config = dict(
    model='contrastive audio-text model',
    dataset='single notes of musical instruments (NSynth)',
    train_examples=184686,
    time_shift_ms=100,
    n_mels=64,
    hop_length=160,
    input='log_mel',
    spec_augment=True,
    win_length=400,
    tokenizer='word',
    vocab_size=106,
    loss='softmax',
    embed_dim=256,
    encoder_arch='swin',
    encoder_norm='layernorm',
    encoder_norm_position='pre',
    encoder_activation='swiglu',
    encoder_mlp_ratio=3,
    encoder_head_dim=48,
    encoder_fused_qkv=True,
    encoder_bias='none',
    encoder_qk_norm=False,
    encoder_layer_scale_init=0.1,
    encoder_parallel_block=False,
    encoder_inner_norm=False,
    encoder_moe='soft',
    encoder_drop_path=0.15,
    encoder_num_experts=16,
    encoder_moe_every=2,
    encoder_expert_mlp_ratio=2,
    encoder_slots_per_expert=1,
    encoder_shared_expert=False,
    encoder_patch_size=[4, 4],
    encoder_conv_stem=True,
    encoder_depths=[5, 5, 5],
    encoder_widths=[64, 128, 256],
    text_encoder_causal=True,
    text_encoder_width=256,
    text_encoder_layers=7,
    text_encoder_norm='layernorm',
    text_encoder_norm_position='pre',
    text_encoder_activation='gelu',
    text_encoder_mlp_ratio=2,
    text_encoder_head_dim=32,
    text_encoder_fused_qkv=False,
    text_encoder_bias='all',
    text_encoder_qk_norm=False,
    text_encoder_parallel_block=False,
    text_encoder_inner_norm=False,
    text_encoder_drop_path=0.05,
    text_encoder_positions='learned',
    residual_init='none',
    optimizer='soap',
    beta2=0.95,
    lr=0.0032,
    beta1=0.9,
    shampoo_beta=0.95,
    eps=1e-08,
    precondition_frequency=20,
    max_precond_dim=512,
    one_sided=False,
    adamw_lr_other_params=0.0012,
    steps=2800,
    batch_size=64,
    epochs=1.0,
    lr_schedule='cosine',
    final_lr_fraction=0,
    warmup_steps=140,
    weight_decay=0.0,
    adamw_weight_decay_other_params=0,
)
Rows from block 4 of the text encoder of a small contrastive audio-text model, named by matrix and row number. Rows with one number belong to one neuron. Each number is 128 + 24 x the weight over its row's rms, rounded and kept within 0 to 255. All counts start at 0. Numbers have three digits each. After the name is the row's rms in percent of the matrix's.
After each neuron's rows are labels from the 100 texts, of 14976, where the neuron reaches its highest value: "tokens" is the input token at the peak. Only what is clearly more common there than usual is listed. The data: single notes of musical instruments (NSynth). In brackets: how many of the 100.
# fc1: MLP up (text_encoder.blocks.4.mlp.fc1.weight, 512x256), inputs 192-255
# fc2: MLP down (text_encoder.blocks.4.mlp.fc2.weight, 256x512, transposed), outputs 192-255

fc1.453 094:101139129125144138125078145144139082130134169174131136137168132140105156137110161143165134104124151174118084170122111099100117154130123135133150119129116151110122171138160117109095126145172079
fc2.453 100:130122091165095104103131163134134130132121114129145146109146120114149145160124156139114149151114153081121132123130132099131103149152183096115144152097126158094142102124124134121169115176140136
tokens: "velocity" (34); "#" (30); "a" (7)

fc1.197 094:177100149161121160114115136126116144133109121125140123146127147114126129133138103148127170091121159102133130120126117120142132133098109136105153120130132159126157098140154100097098160134095095
fc2.197 095:097125155171120144104149149155121124126123157085169135128103163149120133149124142092142118138127143130106155138128119145067111084120092104177175149104157122097181148173148137156110169138129148
tokens: "bass" (44); "<end>" (31); "d2" (9)

fc1.422 101:091136137164174136095119142114095150144128140130117128103089069116120130129125100080116153177123127116128102121133129057130138140163146154131132158086113145143124159143129128118111140142124181
fc2.422 105:148139091121117151139085152137106091144128131155151144156122151144083141144143164163132096118134124084144097124106141186130173100127116145085108121107153101140127156147108104138129153124153096
tokens: "25" (26); "<end>" (25)

fc1.510 107:140143128097120137140141138139133141137126130120178133134128094141126154149102099112096111117142117159117060135143150101122140136126173131128088088133116099158137140156116122123133106047136126
fc2.510 105:129160112084091121107133120104128167148176172153109148100141113138143108145157098133096132148132145122116125115123145167088090140120165099173092116137146145121106154112125167120158107122113140
tokens: "#" (57); "2" (11)

fc1.50 097:126137155163147171141143098158108139136159094098129094171129147114101117132138115133122171134086122106096084129154160105119093124100187119163097109132123122118119140140119152136125116121150132
fc2.50 100:141141099105152095133141151099160129165141123142112118132150130162141131138137121156098095128114104104118117153118125120137154134088087186123062129152134129140128161145075115093126125100108089
tokens: "bass" (85)

fc1.139 092:105118132147132127132166110121127124115116152141121106164179115172106144129137108142123108129136141154134118093153120110143145117130124151144129134099119135130147127113112058141095176139084117
fc2.139 099:122123153128114099133151134108124139140146126116119140123103125128086143147093146108165127124075106132097144093148072089101171129150110110105118141178170128136122123150135129106137117159119145
tokens: "c" (47); "<end>" (27); "25" (22)

fc1.465 093:099145123154129116138111116155137158124157154107121122157122126134122143158136123117153126111104130120105093205135132096151123169118112127160118090145109140122118132122113104097147138107156152
fc2.465 093:106106147123120093109141163113135093145139121119129142151107150087107102097109115169110180093141096115077132135141063161128121167074172146160109087124121154163125160125149110142098097111162144
tokens: "7" (39); "<end>" (26); "127" (9)

fc1.360 102:141159152091152173128140153139128092137128136089079103130207145146154123138152112153124106102085139119122165187142154131112143138119109147150099106131134159107131121107156134135115123162111114
fc2.360 103:087134106107145133135133113116142165109146108127119119147133119110126114106086142144158161126116117139121143118150182114118121117143134109074118103126108120146111100141140080162128135129123141
tokens: "<end>" (26); "f6" (21); "100" (14); "6" (12)

fc1.24 098:165130153151141133133113158126157097166155130096145115119154129125097170089121124104135099109117139159107127145091153145117141092092125149072117171094135155150152147173162105110120104127082152
fc2.24 101:161114143132130111151093128098136102147110165152124125148145123106135151125136107071135126139152111136165137084132120131093103081103118139131075155116109100123143150143101101077128100139124159
tokens: "brass" (91); "f6" (8)

fc1.117 093:125142107177165175162104127093128126094125157143166156126146136166145127151166099103142153116108143097140161133132069138120152100136158134105144110120130148130076170073140132142095163090123116
fc2.117 105:100078139122120125155145119136126078109083102122121142144087120143168125125152094132119105122154167153169109135106098121112132127145097153140080189119094126108109125153111145109147115135122144
tokens: "organ" (100)

fc1.509 090:106143126100115142105116171148096149162145115150172131120129157112166117104157091122140131136153168154160125123128142097132151118185099150145133150138159124111126156148108113058154104118129171
fc2.509 092:155120098128121153174149121153121152107133143097174128149081168141080164105136099125141139126103155130108122132112132167153086132115165130107134068147114130132119105153149150111110124147138115
tokens: "velocity" (37); "127" (7); "75" (7)

fc1.280 111:128122135120167113110132124110100085136114125100127123129065087130121092158169139128134137122173104125096086117138150185163127123164166157162120123168117141126103124122130100098098129134091122
fc2.280 107:135146099125141113112112109155164129086126128132117119125156167123161150120141098112150101116109159140135169075167109126132103146099135161132153153129118113124129163107087151170143124133162106
tokens: "keyboard" (96)

fc1.27 097:128129131132110132145077159128112097113133122157123130162144173143104124130115075128085097137130187129103145129109177148109116101133128145168138125104121127179156170148135122085160152110116129
fc2.27 096:169129142124116141103114137157108174095183135101164171095105084119113110099105143093159065133136113122125120124140138135128164143138122103142137163162122111148161136112111148158124109122097118
tokens: "," (92)

fc1.468 097:148099100142141113107120092110135106126142117109113130158134133124122098095164110164134124141099132142085130144097130142140105119135132131156120128117112153125142155117097185118110142115113126
fc2.468 095:135148131108166104127110119119150125111106116094126179123113175128120151178095157133127138075178124131110170122102130136102069126171124119110119119128154119153142156143150130152163141090093086
tokens: "e3" (46); "<end>" (44)

fc1.295 100:150136145121149134077160113112154108140127075142121159169125136152152116156092138113133146116078106174117070103126144162143094117111097111160093097138126097171100159134117153157101136134088111
fc2.295 102:146089097146167084122127108136152097131117131090109132075160141101105130089102177107085137120130163129122140106168136124134092126158085126125070104140078145155144163170097118113143098146107158
tokens: "string" (100)

fc1.70 104:166137132098120113142141118140110114091148146133137140132180131136133083133105080165163123126143162159163106115110105140128165136153141143113110130107127139125121124138110147139177122150129133
fc2.70 101:130161122148075140172105145113138148110121125086129126138126139133123147126088125122126135127097134128172110125114121115172127124114103138175133126166124115119154132110120121093100125147112110
tokens: "2" (30); "100" (15); "f3" (9); "6" (7)

fc1.435 108:125122137168149130098108113094126153170168087113101161125130089106180204164138123134108164124123124130129134120123135107123143135113087135128093129128074172085130168115117130158141177132155122
fc2.435 100:117121115115133130169090146125099132168116167115102170109133171139122113106102154080123157117112123106113133126120141143158150142135131133112149130126170117174144097147123091087139151101119088
tokens: "a" (91)

fc1.455 107:119137084154159156123140122105151111088126136129127148119127125141145158162105131150143133182091125118117146137165115160134118127125127155116140171118088121157123109112108150117136105130127123
fc2.455 113:133120128168151137149102166094108081133132149131105176107133147143102159120122117183129108094112133125123113135123147130121114103103120151086135097100104122144155089136190118137079141140139121
tokens: "c" (33); "velocity" (21); "f2" (10); "75" (10)

fc1.60 096:128125132082120150152174153112185153086107154094131151139113115127161125103098128154111138139147090173148110140105101101089132148151120127155110167123101107102120124131118116133159122133148093
fc2.60 098:164170119084143118145141117139122146117121129142097151116087132059142153090118127131109115084143117156115090128110117102149106112142135127130103112180120177151116146094175102154138151113116107
tokens: "keyboard" (97)

fc1.386 097:129164117101159141184124128141134135112176139094104126154156116157105134124133139145101151141129123096137160118120121109130116139129108108139103115131120131145149190097132164121110148166130141
fc2.386 096:147109090121091129124123108088180136146121123127137142126099136122195106128112162106140086111124151090114073113118123114144136202114109110136140124094147171083092098159150139108129110134111152
tokens: "<end>" (100)

fc1.253 094:128129168119139161093162071145110155100092104153141127139139078155115117145110075129134112136106151123111126136129142106110132137168164150145134125129133107154117126131156149180126165176170113
fc2.253 101:103060143119153103155132147156102121115027141152112137137158121121104153121152133150142112156108093121147130116129118145087149098134137168142104136139159125104146160122136159096093130108158144
tokens: "organ" (86); "100" (14)

fc1.319 100:118164123121089082139122126091110102146148112138116121080093101144132193119116084151164140113128130136169166140126076141143107147120113095115104100172136160130124194129142150100105107126124132
fc2.319 098:107144144175110157081098100186173113115121150106143153128146136071122127150114097119121117112135172121080131161148104151110171133114142140133101121105118165152124123121124128110113120127156105
tokens: "c7" (42); "velocity" (38); "c8" (11); "25" (9)

fc1.252 108:135136103119142145115116117103156131133110142103127125108135117121105102145169154151159138110128128117151128135096153130153102176150151126124151139151140162159138117121172164163092145066149122
fc2.252 115:116135156082166120113135123149110102106145100101136147132125152122154158150115144147114115112159136105126079138165121110130110130132083098168154088086116100114093137122070096124133060130127161
tokens: "5" (32); "2" (16); "1" (15)

fc1.332 102:143107110170160106115144155150114111156154153131158146108135140108120152202135108122170147118112121135142093163084087154135164131132163078139139120147131194118141158115105096139118123165118141
fc2.332 112:138144122122131139090144089150129104130123147111164114140106118115169084131116107139112111135152136139129129081104098103182124112112112085132137145157082090151123147109120112135151138130134148
tokens: "brass" (100)

fc1.301 104:118134086124136092138105135104132132146122159144095118127114109149117113119105063117113144148137114135161125147110112142158145156159175107152072113116125132090134159155121092151082130126142154
fc2.301 104:133100154141079101132120132140151102167098123137139101136144103129138125130116131116132080121128119082115089109119147148128186153103116154163084095165085136119184151137181129155136121096108161
tokens: "7" (54); "2" (10); "6" (8)

fc1.84 095:134135119125119116161120105133144112155125147129151155143137156140164101082095130085148139063156144132129145104127141138136127126136102123133149091169143090136088134131100142117123113128131145
fc2.84 096:154121105148161157100139125128122136134127147131107140130105115118112134135106130117114107115175123091170165140111124171165117144119161143119176133116135162105129126133129167104095117163149135
tokens: "keyboard" (100)

fc1.216 102:122121104120135107096180092120165122130139117118137130158137065139158130092106149131086122132091100109144123136117126122104148137137145148122157135145169107115189126085121111109135158183110106
fc2.216 101:146162147125095096085115110141134163130139106163102106121137100153124124117103126144133140146090133096104162118117158155116117115132103135146111127098167099132149164121095099147094103134132177
tokens: "e3" (98)

fc1.192 106:092113097148146108153130081108135139136139134070189095136135143144170095149121132107094091130135108101164150103112146124131141108107121103142157125124163136149080130139145125176147099135117143
fc2.192 097:139134133161141111109116095125168082128103142116154150156076096124134133129095129152107139143122141137113071141129123139132094126137146124103085147129132101155111161167093110101109134101095124
tokens: "string" (100)

fc1.416 106:121112178133090089118123139135134140164071133104114151117105118126153102145122121118140104097140121117116114106122155120156099070137084132140116129133126097124139112096141120130170136125116129
fc2.416 102:097134118125125099146143105137135076103174101135135111141129098146115103091133146144127146128108132125142162134088139125131139143132118131138128124159137109134137132165123123163109139121114097
tokens: "25" (28); "<end>" (24); "c5" (22); "50" (8)

fc1.365 094:116141154079154121156087129122136096120150104122175116172160159143123116121134102122167141126126142146135090112130150128131109100130131106169112151148147131130201137140142143176125110136131133
fc2.365 096:163139094131115112109121124171134117126128153144088172149138126122126137125115155129150132153116155134102156172134100134099133091125146131122145127139160161117131142108097129129139113104089161
tokens: "2" (17); "b5" (13); "75" (8)

fc1.30 103:128114147096101115141123111121135108151154115148165121160131134156098112139112136082116156106120118163170128128100146105157118117139140098155099119161136101096129136112137126121152098133115154
fc2.30 114:156167123195124107136150159137116135121165130128172132149145097163145137123110123138119138144122126158142131118136112108137156147096123099113125144112121124114165129094160123122154077130144117
tokens: "string" (100)

fc1.91 092:100098142145105135095137104107129124088158149174121138153126119169170142104146103150127145122112104138123144164104145109130118111127158139136080166131115177135108147046126103101121123121130130
fc2.91 096:131121080115127110127115139096163155126141135119129123127113089107126140124129150116122107111119146098096108107117089151125142087143164163075095126132119078093131111110122138039110139139120175
tokens: "5" (44); "50" (8); "75" (7); "25" (7)

fc1.100 101:080102124113126158146096148069140144114146062125151108085143132134142155141084092153086149125104149142115108113113118144132115111161114192120135135111122114122128133117117162133137135120107124
fc2.100 099:130149119139181120171124124119120110105106137150161162118144124105152099125173155141115148147130089149120130120155108119108157123121149156140133174136105107070118118174154144119110127146102154
tokens: "," (52); "velocity" (30); "6" (7)

fc1.314 106:149134160135163121102136127098119102118156090128126129112119129154146146078168139154172129125140141135156112110136161104105160108168079128142164127164155170092127125094144112109156144148146090
fc2.314 100:114202158091130166198129152123155130106125165092110122117135134129124137193124147121115138133104110138139136114140127099113101124093179133101140149129113187128158134137129169153080081109137143
tokens: "velocity" (53); "75" (11)

fc1.492 096:117127120132079138160120104084106170116142174137119095087106166123125181117119130147141100102092125114108113162126148155137150088112194106109102135128110123109142092086150108083185119133150152
fc2.492 110:115119113124129128115095167130133133155142128148113119111155111120113136099098140113151104091145146091139172155061109144136146154112146184084123130106122110101128085165089148166110161120141128
tokens: "keyboard" (100)

fc1.426 098:135186089143106141129128132118097111079126108094127147125087118185175081141164095117133146149140129179099106151126127116140126110104118169098097116130110141105168126154181132161126134069160144
fc2.426 094:130140118140095100097143134147105131091141155180118158131108082107157099119178130096164140137135114138139120122125094119098166157128119091101124108123149170098120097139102123087135123146113080
tokens: "a" (38); "<end>" (37)

fc1.105 107:130134135173121135111078136137130093132146115104136130129092179125110126139137071112132133134112130150125070123141154098155163142114088166141157106164150093152139142135135141139088165106109169
fc2.105 111:140157133120162134146118076128124115167185113102121139096126154135124079102083125131114135097087120120099109118137162141129128122141111118154128138142102126137165099150120138117089127114119106
tokens: "#" (34); "d6" (13); "b5" (13); "127" (7)

fc1.409 093:119153116111163133118100124145081146141131126152131123089116132139123100139129184134126168156111138140120154078147131118106137119125108119140143147112097145134142132095144172126110151114106105
fc2.409 092:139132150086074124145155085141132134119133170170096097093148137165154108144091154153104136143120140156092128134116115126145144117140154108124102161119147118158107110100132110092106153130135131
tokens: "," (41); "<end>" (31); "75" (9)

fc1.407 103:110085108110172138152129126157149119121141139133163105108190117179129136155176132143159134118139137118144112142140113152124148149166122124111149164149128130152140133140132103093176139113138160
fc2.407 102:113147125143100126125121156192136136133118137133145159153109122116127133130125135088115154092166135123155117159126112172149145098104139095106156163154103114158102144146099159121128103132130131
tokens: "7" (70); "<end>" (28)

fc1.231 108:147081119114144162177165119113158117116134153119136088111104139134099109140087130155111095157201134163119086105154138120138144137179111142127134111145119102118126093138125174106095130115143157
fc2.231 105:111105128110122137086147156147171155188127111103127144141124101162147112098182106124127108128106130082140078131150164090140130142092109102152137148090121126158146120152147136124086104107114136
tokens: "keyboard" (64); "<end>" (36)

fc1.232 102:117115115147109134158118141124080096144185087095103113147147137183138126156138129151143076145132133101147103130142131169101139126114145148158133160148089113133160128139139134138117154144113130
fc2.232 105:139164147124132163167105141100174161126109097138129194164119124151094151086126111183077134140120084147110127137083118112149159155112096140138114168122125103130151104108141099133119135144137139
tokens: "d5" (37); "<end>" (30); "75" (8); "100" (7)

fc1.466 099:138120145160104161113157123110127121126130134125143167170167148157163128111102088141130142118156143112105130155128154093100140114109128059115108148107157161126095111160142095130129106114123151
fc2.466 101:121111120143086141129084103126125131140118117067098141116144078125107136104129083148136104176091120141123103138098118107143092160135133155142104108136120126107118132142171116178121143140141116
tokens: "5" (64); "d5" (36)

fc1.96 106:156096100145109087107114145144105123126123112131151107131154156074177132128141143099122097134090128120154100128125122144165136162138135142133119129153126121158119110116112097098118145118087132
fc2.96 114:123114122117146171112168139147120154146120152126083151123130115131108110100101151151170162120110143140106129118122167097131151164114149134144107170163096175151143126131122106133185148127117138
tokens: "bass" (97)

fc1.333 092:161114176158149087103141105136136152132124093115141134111210111127124145141167145169145128125132134123162140140124181098140185180120128138099139067101124106132061121121109160145105151159161133
fc2.333 097:108147137141063111141124140146099156120154141138088158145081185161177102119106114121124115138116117132122104154114145130187102132126181128118170133128123186139103121097126125156101161147112160
tokens: "#" (58)

fc1.149 099:109123139134168165154149135132128122090134127121131140115128127151149099087102121119138109117113106129055074150133131104135148130086116136131121103135147150144129136122179147140114138140178166
fc2.149 092:128108120142157152135129127123121138175160110116083137152119159103111063143124129075131152128128166098133149107112103163096101153127143122160115142142137096129131153163161100111153090166118119
tokens: "keyboard" (52); "<end>" (22); "c8" (11)

fc1.106 098:143154108179130095126114107137139097107128147155079161127128120078087134186143110149130119117119159163124145118103124084163119168150133136137119114138112130095156132117149122145137122139114116
fc2.106 098:138120173126137103109147095105126102113080128110101148143076105138125136123101092123170135106140126175134124131124108106109118119115111107124124129163131164140111126092119154125114104131114115
tokens: "<end>" (91); "f6" (8)

fc1.424 095:149147111132111165102134161164134132104119114159129133140138091118130125134141125128133109112130146143117095194084144132135085172100111142129135126129142124131110112106085135095119136118113159
fc2.424 097:125142142157159147156128105144114178092080165140143173122102159125132137113116145129099128116091147115150146109113132119141158122111131143153198109172138178089113127139139126145174120142145103
tokens: "keyboard" (100)

fc1.351 106:150156106129155121147128138067127138104154113091155123141110163126165121165116141117149136089150154144136103150137140133135101133116158132159100134194163091106115149128153092116144143122130112
fc2.351 106:142155143097162134102113153141130149132139167113124132100111150130143092114144157118125114113124123124122130183160151105109082121162126139150156080127111160144153135085161112152116099125094094
tokens: "string" (81); "25" (7)

fc1.478 090:106129108148090180162142101112109139126088127164147126187160134187119122129126125054128104160139111130216128130148099153145089105132081128163129148132121110088116152098127123135136134121149138
fc2.478 090:103116113127130145142148128111104151084062115124162154137148135118153103165126162158152171133169164123118124113164100113111147143175123122098143165119143129173100136153089159123140094138158109
tokens: "organ" (100)

fc1.68 088:179121129130166144179157130108104087112127142093143114135172176121155162164120142162120110055129124142120113131119120136137105144111134150132134135141125118126198177114131121134110171143132143
fc2.68 087:136147130137130088159111154110126123145165172152145131134125139085147133094130167128142144155137136143124128119185118130095121134093154133112149127159119100146115135101096125169104107064118093
tokens: "25" (58); "100" (12); "50" (10); "75" (8)

fc1.315 095:131122162135134120149118134143135107097111168119081105171137133120091114131175147113114126134078122149135150141118156159163103147147157125133165128119126151138147126091170117141128151142145168
fc2.315 094:175124140111145132135169109146123134153143101162120154150119149121133121126085146137130138112145142122109119139160150149127171152135134123168165122108134116143122163077159148122179131156167093
tokens: "guitar" (100)

fc1.141 099:132131093123124168091149107120136104161116144134175131139125140096192135142128111147152115142149159133110108103153148099112115094096149129119094100106134140141143106128178131090156134121151157
fc2.141 101:112143129106077168110080123098125098103121113099139169122138095136134107166150125144100136115139136111116144119135115161125116120128129121073097092075089142118156156112194108136162131150141106
tokens: "a" (59); "g5" (9)

fc1.300 102:143126178160067115075114124174141170094163105153124108131109137109103130116149090101153149113138128142155147137146106130132135105146153126158088120151144171153132158161159138126111137120143122
fc2.300 101:149096152095159125136097121120101163126139143129097147165171108117141173134127123118103082133134145108124148166154050084142165137141139112141142160126107117103137106160160186099124141096133154
tokens: "7" (87); "d7" (7)

fc1.345 098:090120107125140160147119152144108117169156099158103177127168145117091082082187156144099161147123094123128119117119108147124134112156092136136148133148132116109118104121141107115138122181168073
fc2.345 100:077124145136134115109141117116108167153148155109114143155134130083088125141125128129124117128116174150108175113106133151132119146133097097147140159138162129097116168101100121144137097127139153
tokens: "#" (29); "velocity" (28); "75" (9)

fc1.191 096:119163185116106064138111140139172149148109133156153138109113113137108167115151116108126113124118136105174143139183121143139163182158141134148131091146104124146129151122168123065165159151136086
fc2.191 100:088113151114128159106118125147143113135099115120145158120122122133086132113145093094121174142127145168112111130110148122170109068136146133132116126127127128115099189106112105135108098112119202
tokens: "," (78); "f4" (22)

fc1.423 101:158125077102144081094168156123114122141092170162146155085118111072185111097122123112096118093162131127115111163070122115127135154126152139138137098164083160133140134129133146134138137172143108
fc2.423 104:122135176149114123148156122142148108122109137153166128130145128137100134133132090106156102168154077156133085151132115146115160127141112095151090154094131189140117118138165097137121153102134111
tokens: "guitar" (37); "reed" (17); "a6" (11)

fc1.353 095:130124152134131135165107145143092134121122075142147155099117098134139150144128119162104093131090101157113120109159103075083125089147127138142059134149110143074074139125148119070111142148137111
fc2.353 099:144116086158153116147127132096139119106158145122176131137152136105095127144137165118161129163140161105166101112174126083136147091171149148136109152122133150119097180135088108122128154134088122
tokens: "2" (47); "<end>" (29); "g2" (21)

fc1.88 106:088149136119111110111102172177145104148129062138108130171151151135128134115144172151148125129097172141144134118147141121116140100116132160132125104121115067133144132137121162153179108109152123
fc2.88 094:114131094118130129139128153158171086118141123126135145092157130110133143189136140103119163164093088149126174175090131139143133094150163119153135085155125093130128182134133112138141101131135072
tokens: "7" (100)

fc1.344 097:127145107114141121112139106114088105151106138103114102149153145091145067105133151122106168176102094146098116154152122124129135106142128114144102106139126127088114129076093098151113121170123093
fc2.344 099:104171155136147120121183118103116102127121113142108151165114123157120157170146119106123171184184112151144143128125148128160147127110133147121118127152174120158123118146144151118154109136082151
tokens: "#" (48); "1" (22); "25" (9); "50" (9)

fc1.443 109:127132127123147121117144127116109158166115097123133075117120148141143132095158119160115136089128131143105172141128101146132152103090160104125105141073111069146158147096135131137163130150094162
fc2.443 111:099111152105144118129100100096126129149092116110124122141102088145127112130111111150105129126123133095118084117160176129136142181169102111117107114137108155137124096097133133114144113154152121
tokens: "bass" (100)

fc1.56 103:148097125121169112171155159123132125116159117146090166151133133106155128120113128107118149152108114102144133154084106126132154154128160134169123124129150094133167165125156088132134127107091106
fc2.56 116:138158126129101093147152083141130122155060133155097122128133138117136103111104122148156135112083130175129132101133117129103132127162086109119116099193158149107160170119095103140133163131139141
tokens: "bass" (94)

fc1.187 101:107108161139133090099119131120132143096081153134085133114143122130107132091132176102114122124139146143125127140083122135140136162127134149137123131128123120134124112156197122151115136133147101
fc2.187 104:117137140124139125126119124130108134098134107141153114159186144119143174157174106122165136143105136111140137148162152139119147136123111097129128092124116152131113145115148111103098110119126107
tokens: "guitar" (80)

fc1.239 096:142129095131133114118127116153094168163129102145129131164176183118117133108138107121101137088104146128151148155100116140157141186081129113159115071169140152145163091124160189097140148100173111
fc2.239 101:118087118156130116149174111142130119133157098099114088095137141090115125161136113139092129085151156124129153149134087089150123123112172160120138151110117149156138154056111109135105143107125130
tokens: "velocity" (99)

fc1.75 100:107143129094130128122110113159148106162094121142171108135112102153150099081142111141118121136116132194092130165183128137116177092094133122163168166120130139133142118163102135089105152111101186
fc2.75 086:111060133121129162129162062148206111120157110146065103094118107158161131169123123132119113144109146122123083118110171128118098150114149103098115122151153130113132173106126160150139117105129151
tokens: "5" (74); "<end>" (26)

fc1.439 102:157148119103159116162125142117125171111167155152132150102165123177176115156081158112116106131149113144115133132179159168139116144165166094143110118127139101155089158085135129144134105153110089
fc2.439 094:095113156107145139131141117116120145077083106110079096137094105122120142135133100144123129136138151111117126155119166136129119147164147083170131101114073086119106113145151097138163104134142119
tokens: "vocal" (100)

fc1.135 096:133120102066051125137104133090114143109155110149171133103093150096136090154109109117110140068126157181136144129131107105099111093161132120100129085131118102124152117103105127124125118124109144
fc2.135 097:144155158126125140130122103109123152123117089123155129095150142193117133131145114114147153139132137149147147150118146141109165165106142131122101136122158164085131114153152128145133160136141100
tokens: "velocity" (58); "2" (31); "25" (8)

fc1.317 097:127130128110141129112140136100171099148138102117123111109117131129097116199097093146135117144128137117146108113110175112151141140096158151122125110100131152123137094110136118123102119175151145
fc2.317 108:156143102116156124096167102146117138150131140081159126151114141160120133127132150135140091104151115116138113118185144141145103109152172102122102099110112155098150155150112146131148115125103112
tokens: "velocity" (24); "3" (14); "2" (8); "f7" (8)

fc1.290 108:123157109094098125129106126175112102106112138112140144128138149164159127113165124107136100149143131105122137089137122124167089123171081133163109155160142159144148097128104184090137139067143113
fc2.290 109:154136093125161159111152112135083145139129094090105115077145131092120124131149094150152127117130128135144160124113081081125161137122071097112104131125145106119122128152135136097124070129146138
tokens: "guitar" (87)

fc1.152 100:093118127112084171126140170161081162128063096159137133157164140127159137080180159114122092112167127158142134141147153116135127155103123121148172153102143121133131101135108140117149148148141122
fc2.152 103:105160127129112137111170098116075114099166151115103154115137180107157125155115123131169105143135091141178116178112118154126145172110115107120145116102141113107133104131100105143130088093155155
tokens: "guitar" (98)

fc1.61 103:099135133162167124091092103160197118135087152131122097107122131128149137113149082149100111126120126158153136133146160117132109142152187152084089085175122129110144150149139082056110144117138149
fc2.61 104:149144171175135116124161168127124126134114124130066171129182134115130109111147137130109142129152089133150146121129114150132160088136099121143141126151130124121088147091085157153124119115159159
tokens: "organ" (100)

fc1.462 099:152132146107134151138166135077078080164146131126109157107125107086134119136152099113178108089153129149133094127122113146074129087119117137106142138121150161131112126179115158130111119087120114
fc2.462 105:109152121150133116123052114103123092102127143148103120163143136144117115151147126170129149098119094107124146138144106138128124151080128106117135134113171164141151135084162129120174145169132102
tokens: "#" (53)

fc1.294 098:119127125135165074186133134112123130089136132138127096110128114154120078162137120133139093101144159108110120118141072124168146147131153152099123133093117118107108150104143211117160117093113112
fc2.294 090:121123138098132150140138111147138090152120146135150096123111099138136115107144114138127077151110110088151060126144159147125116122156146105096095157203165174118145097087116093165102138129134131
tokens: "organ" (52); "<end>" (28); "100" (13)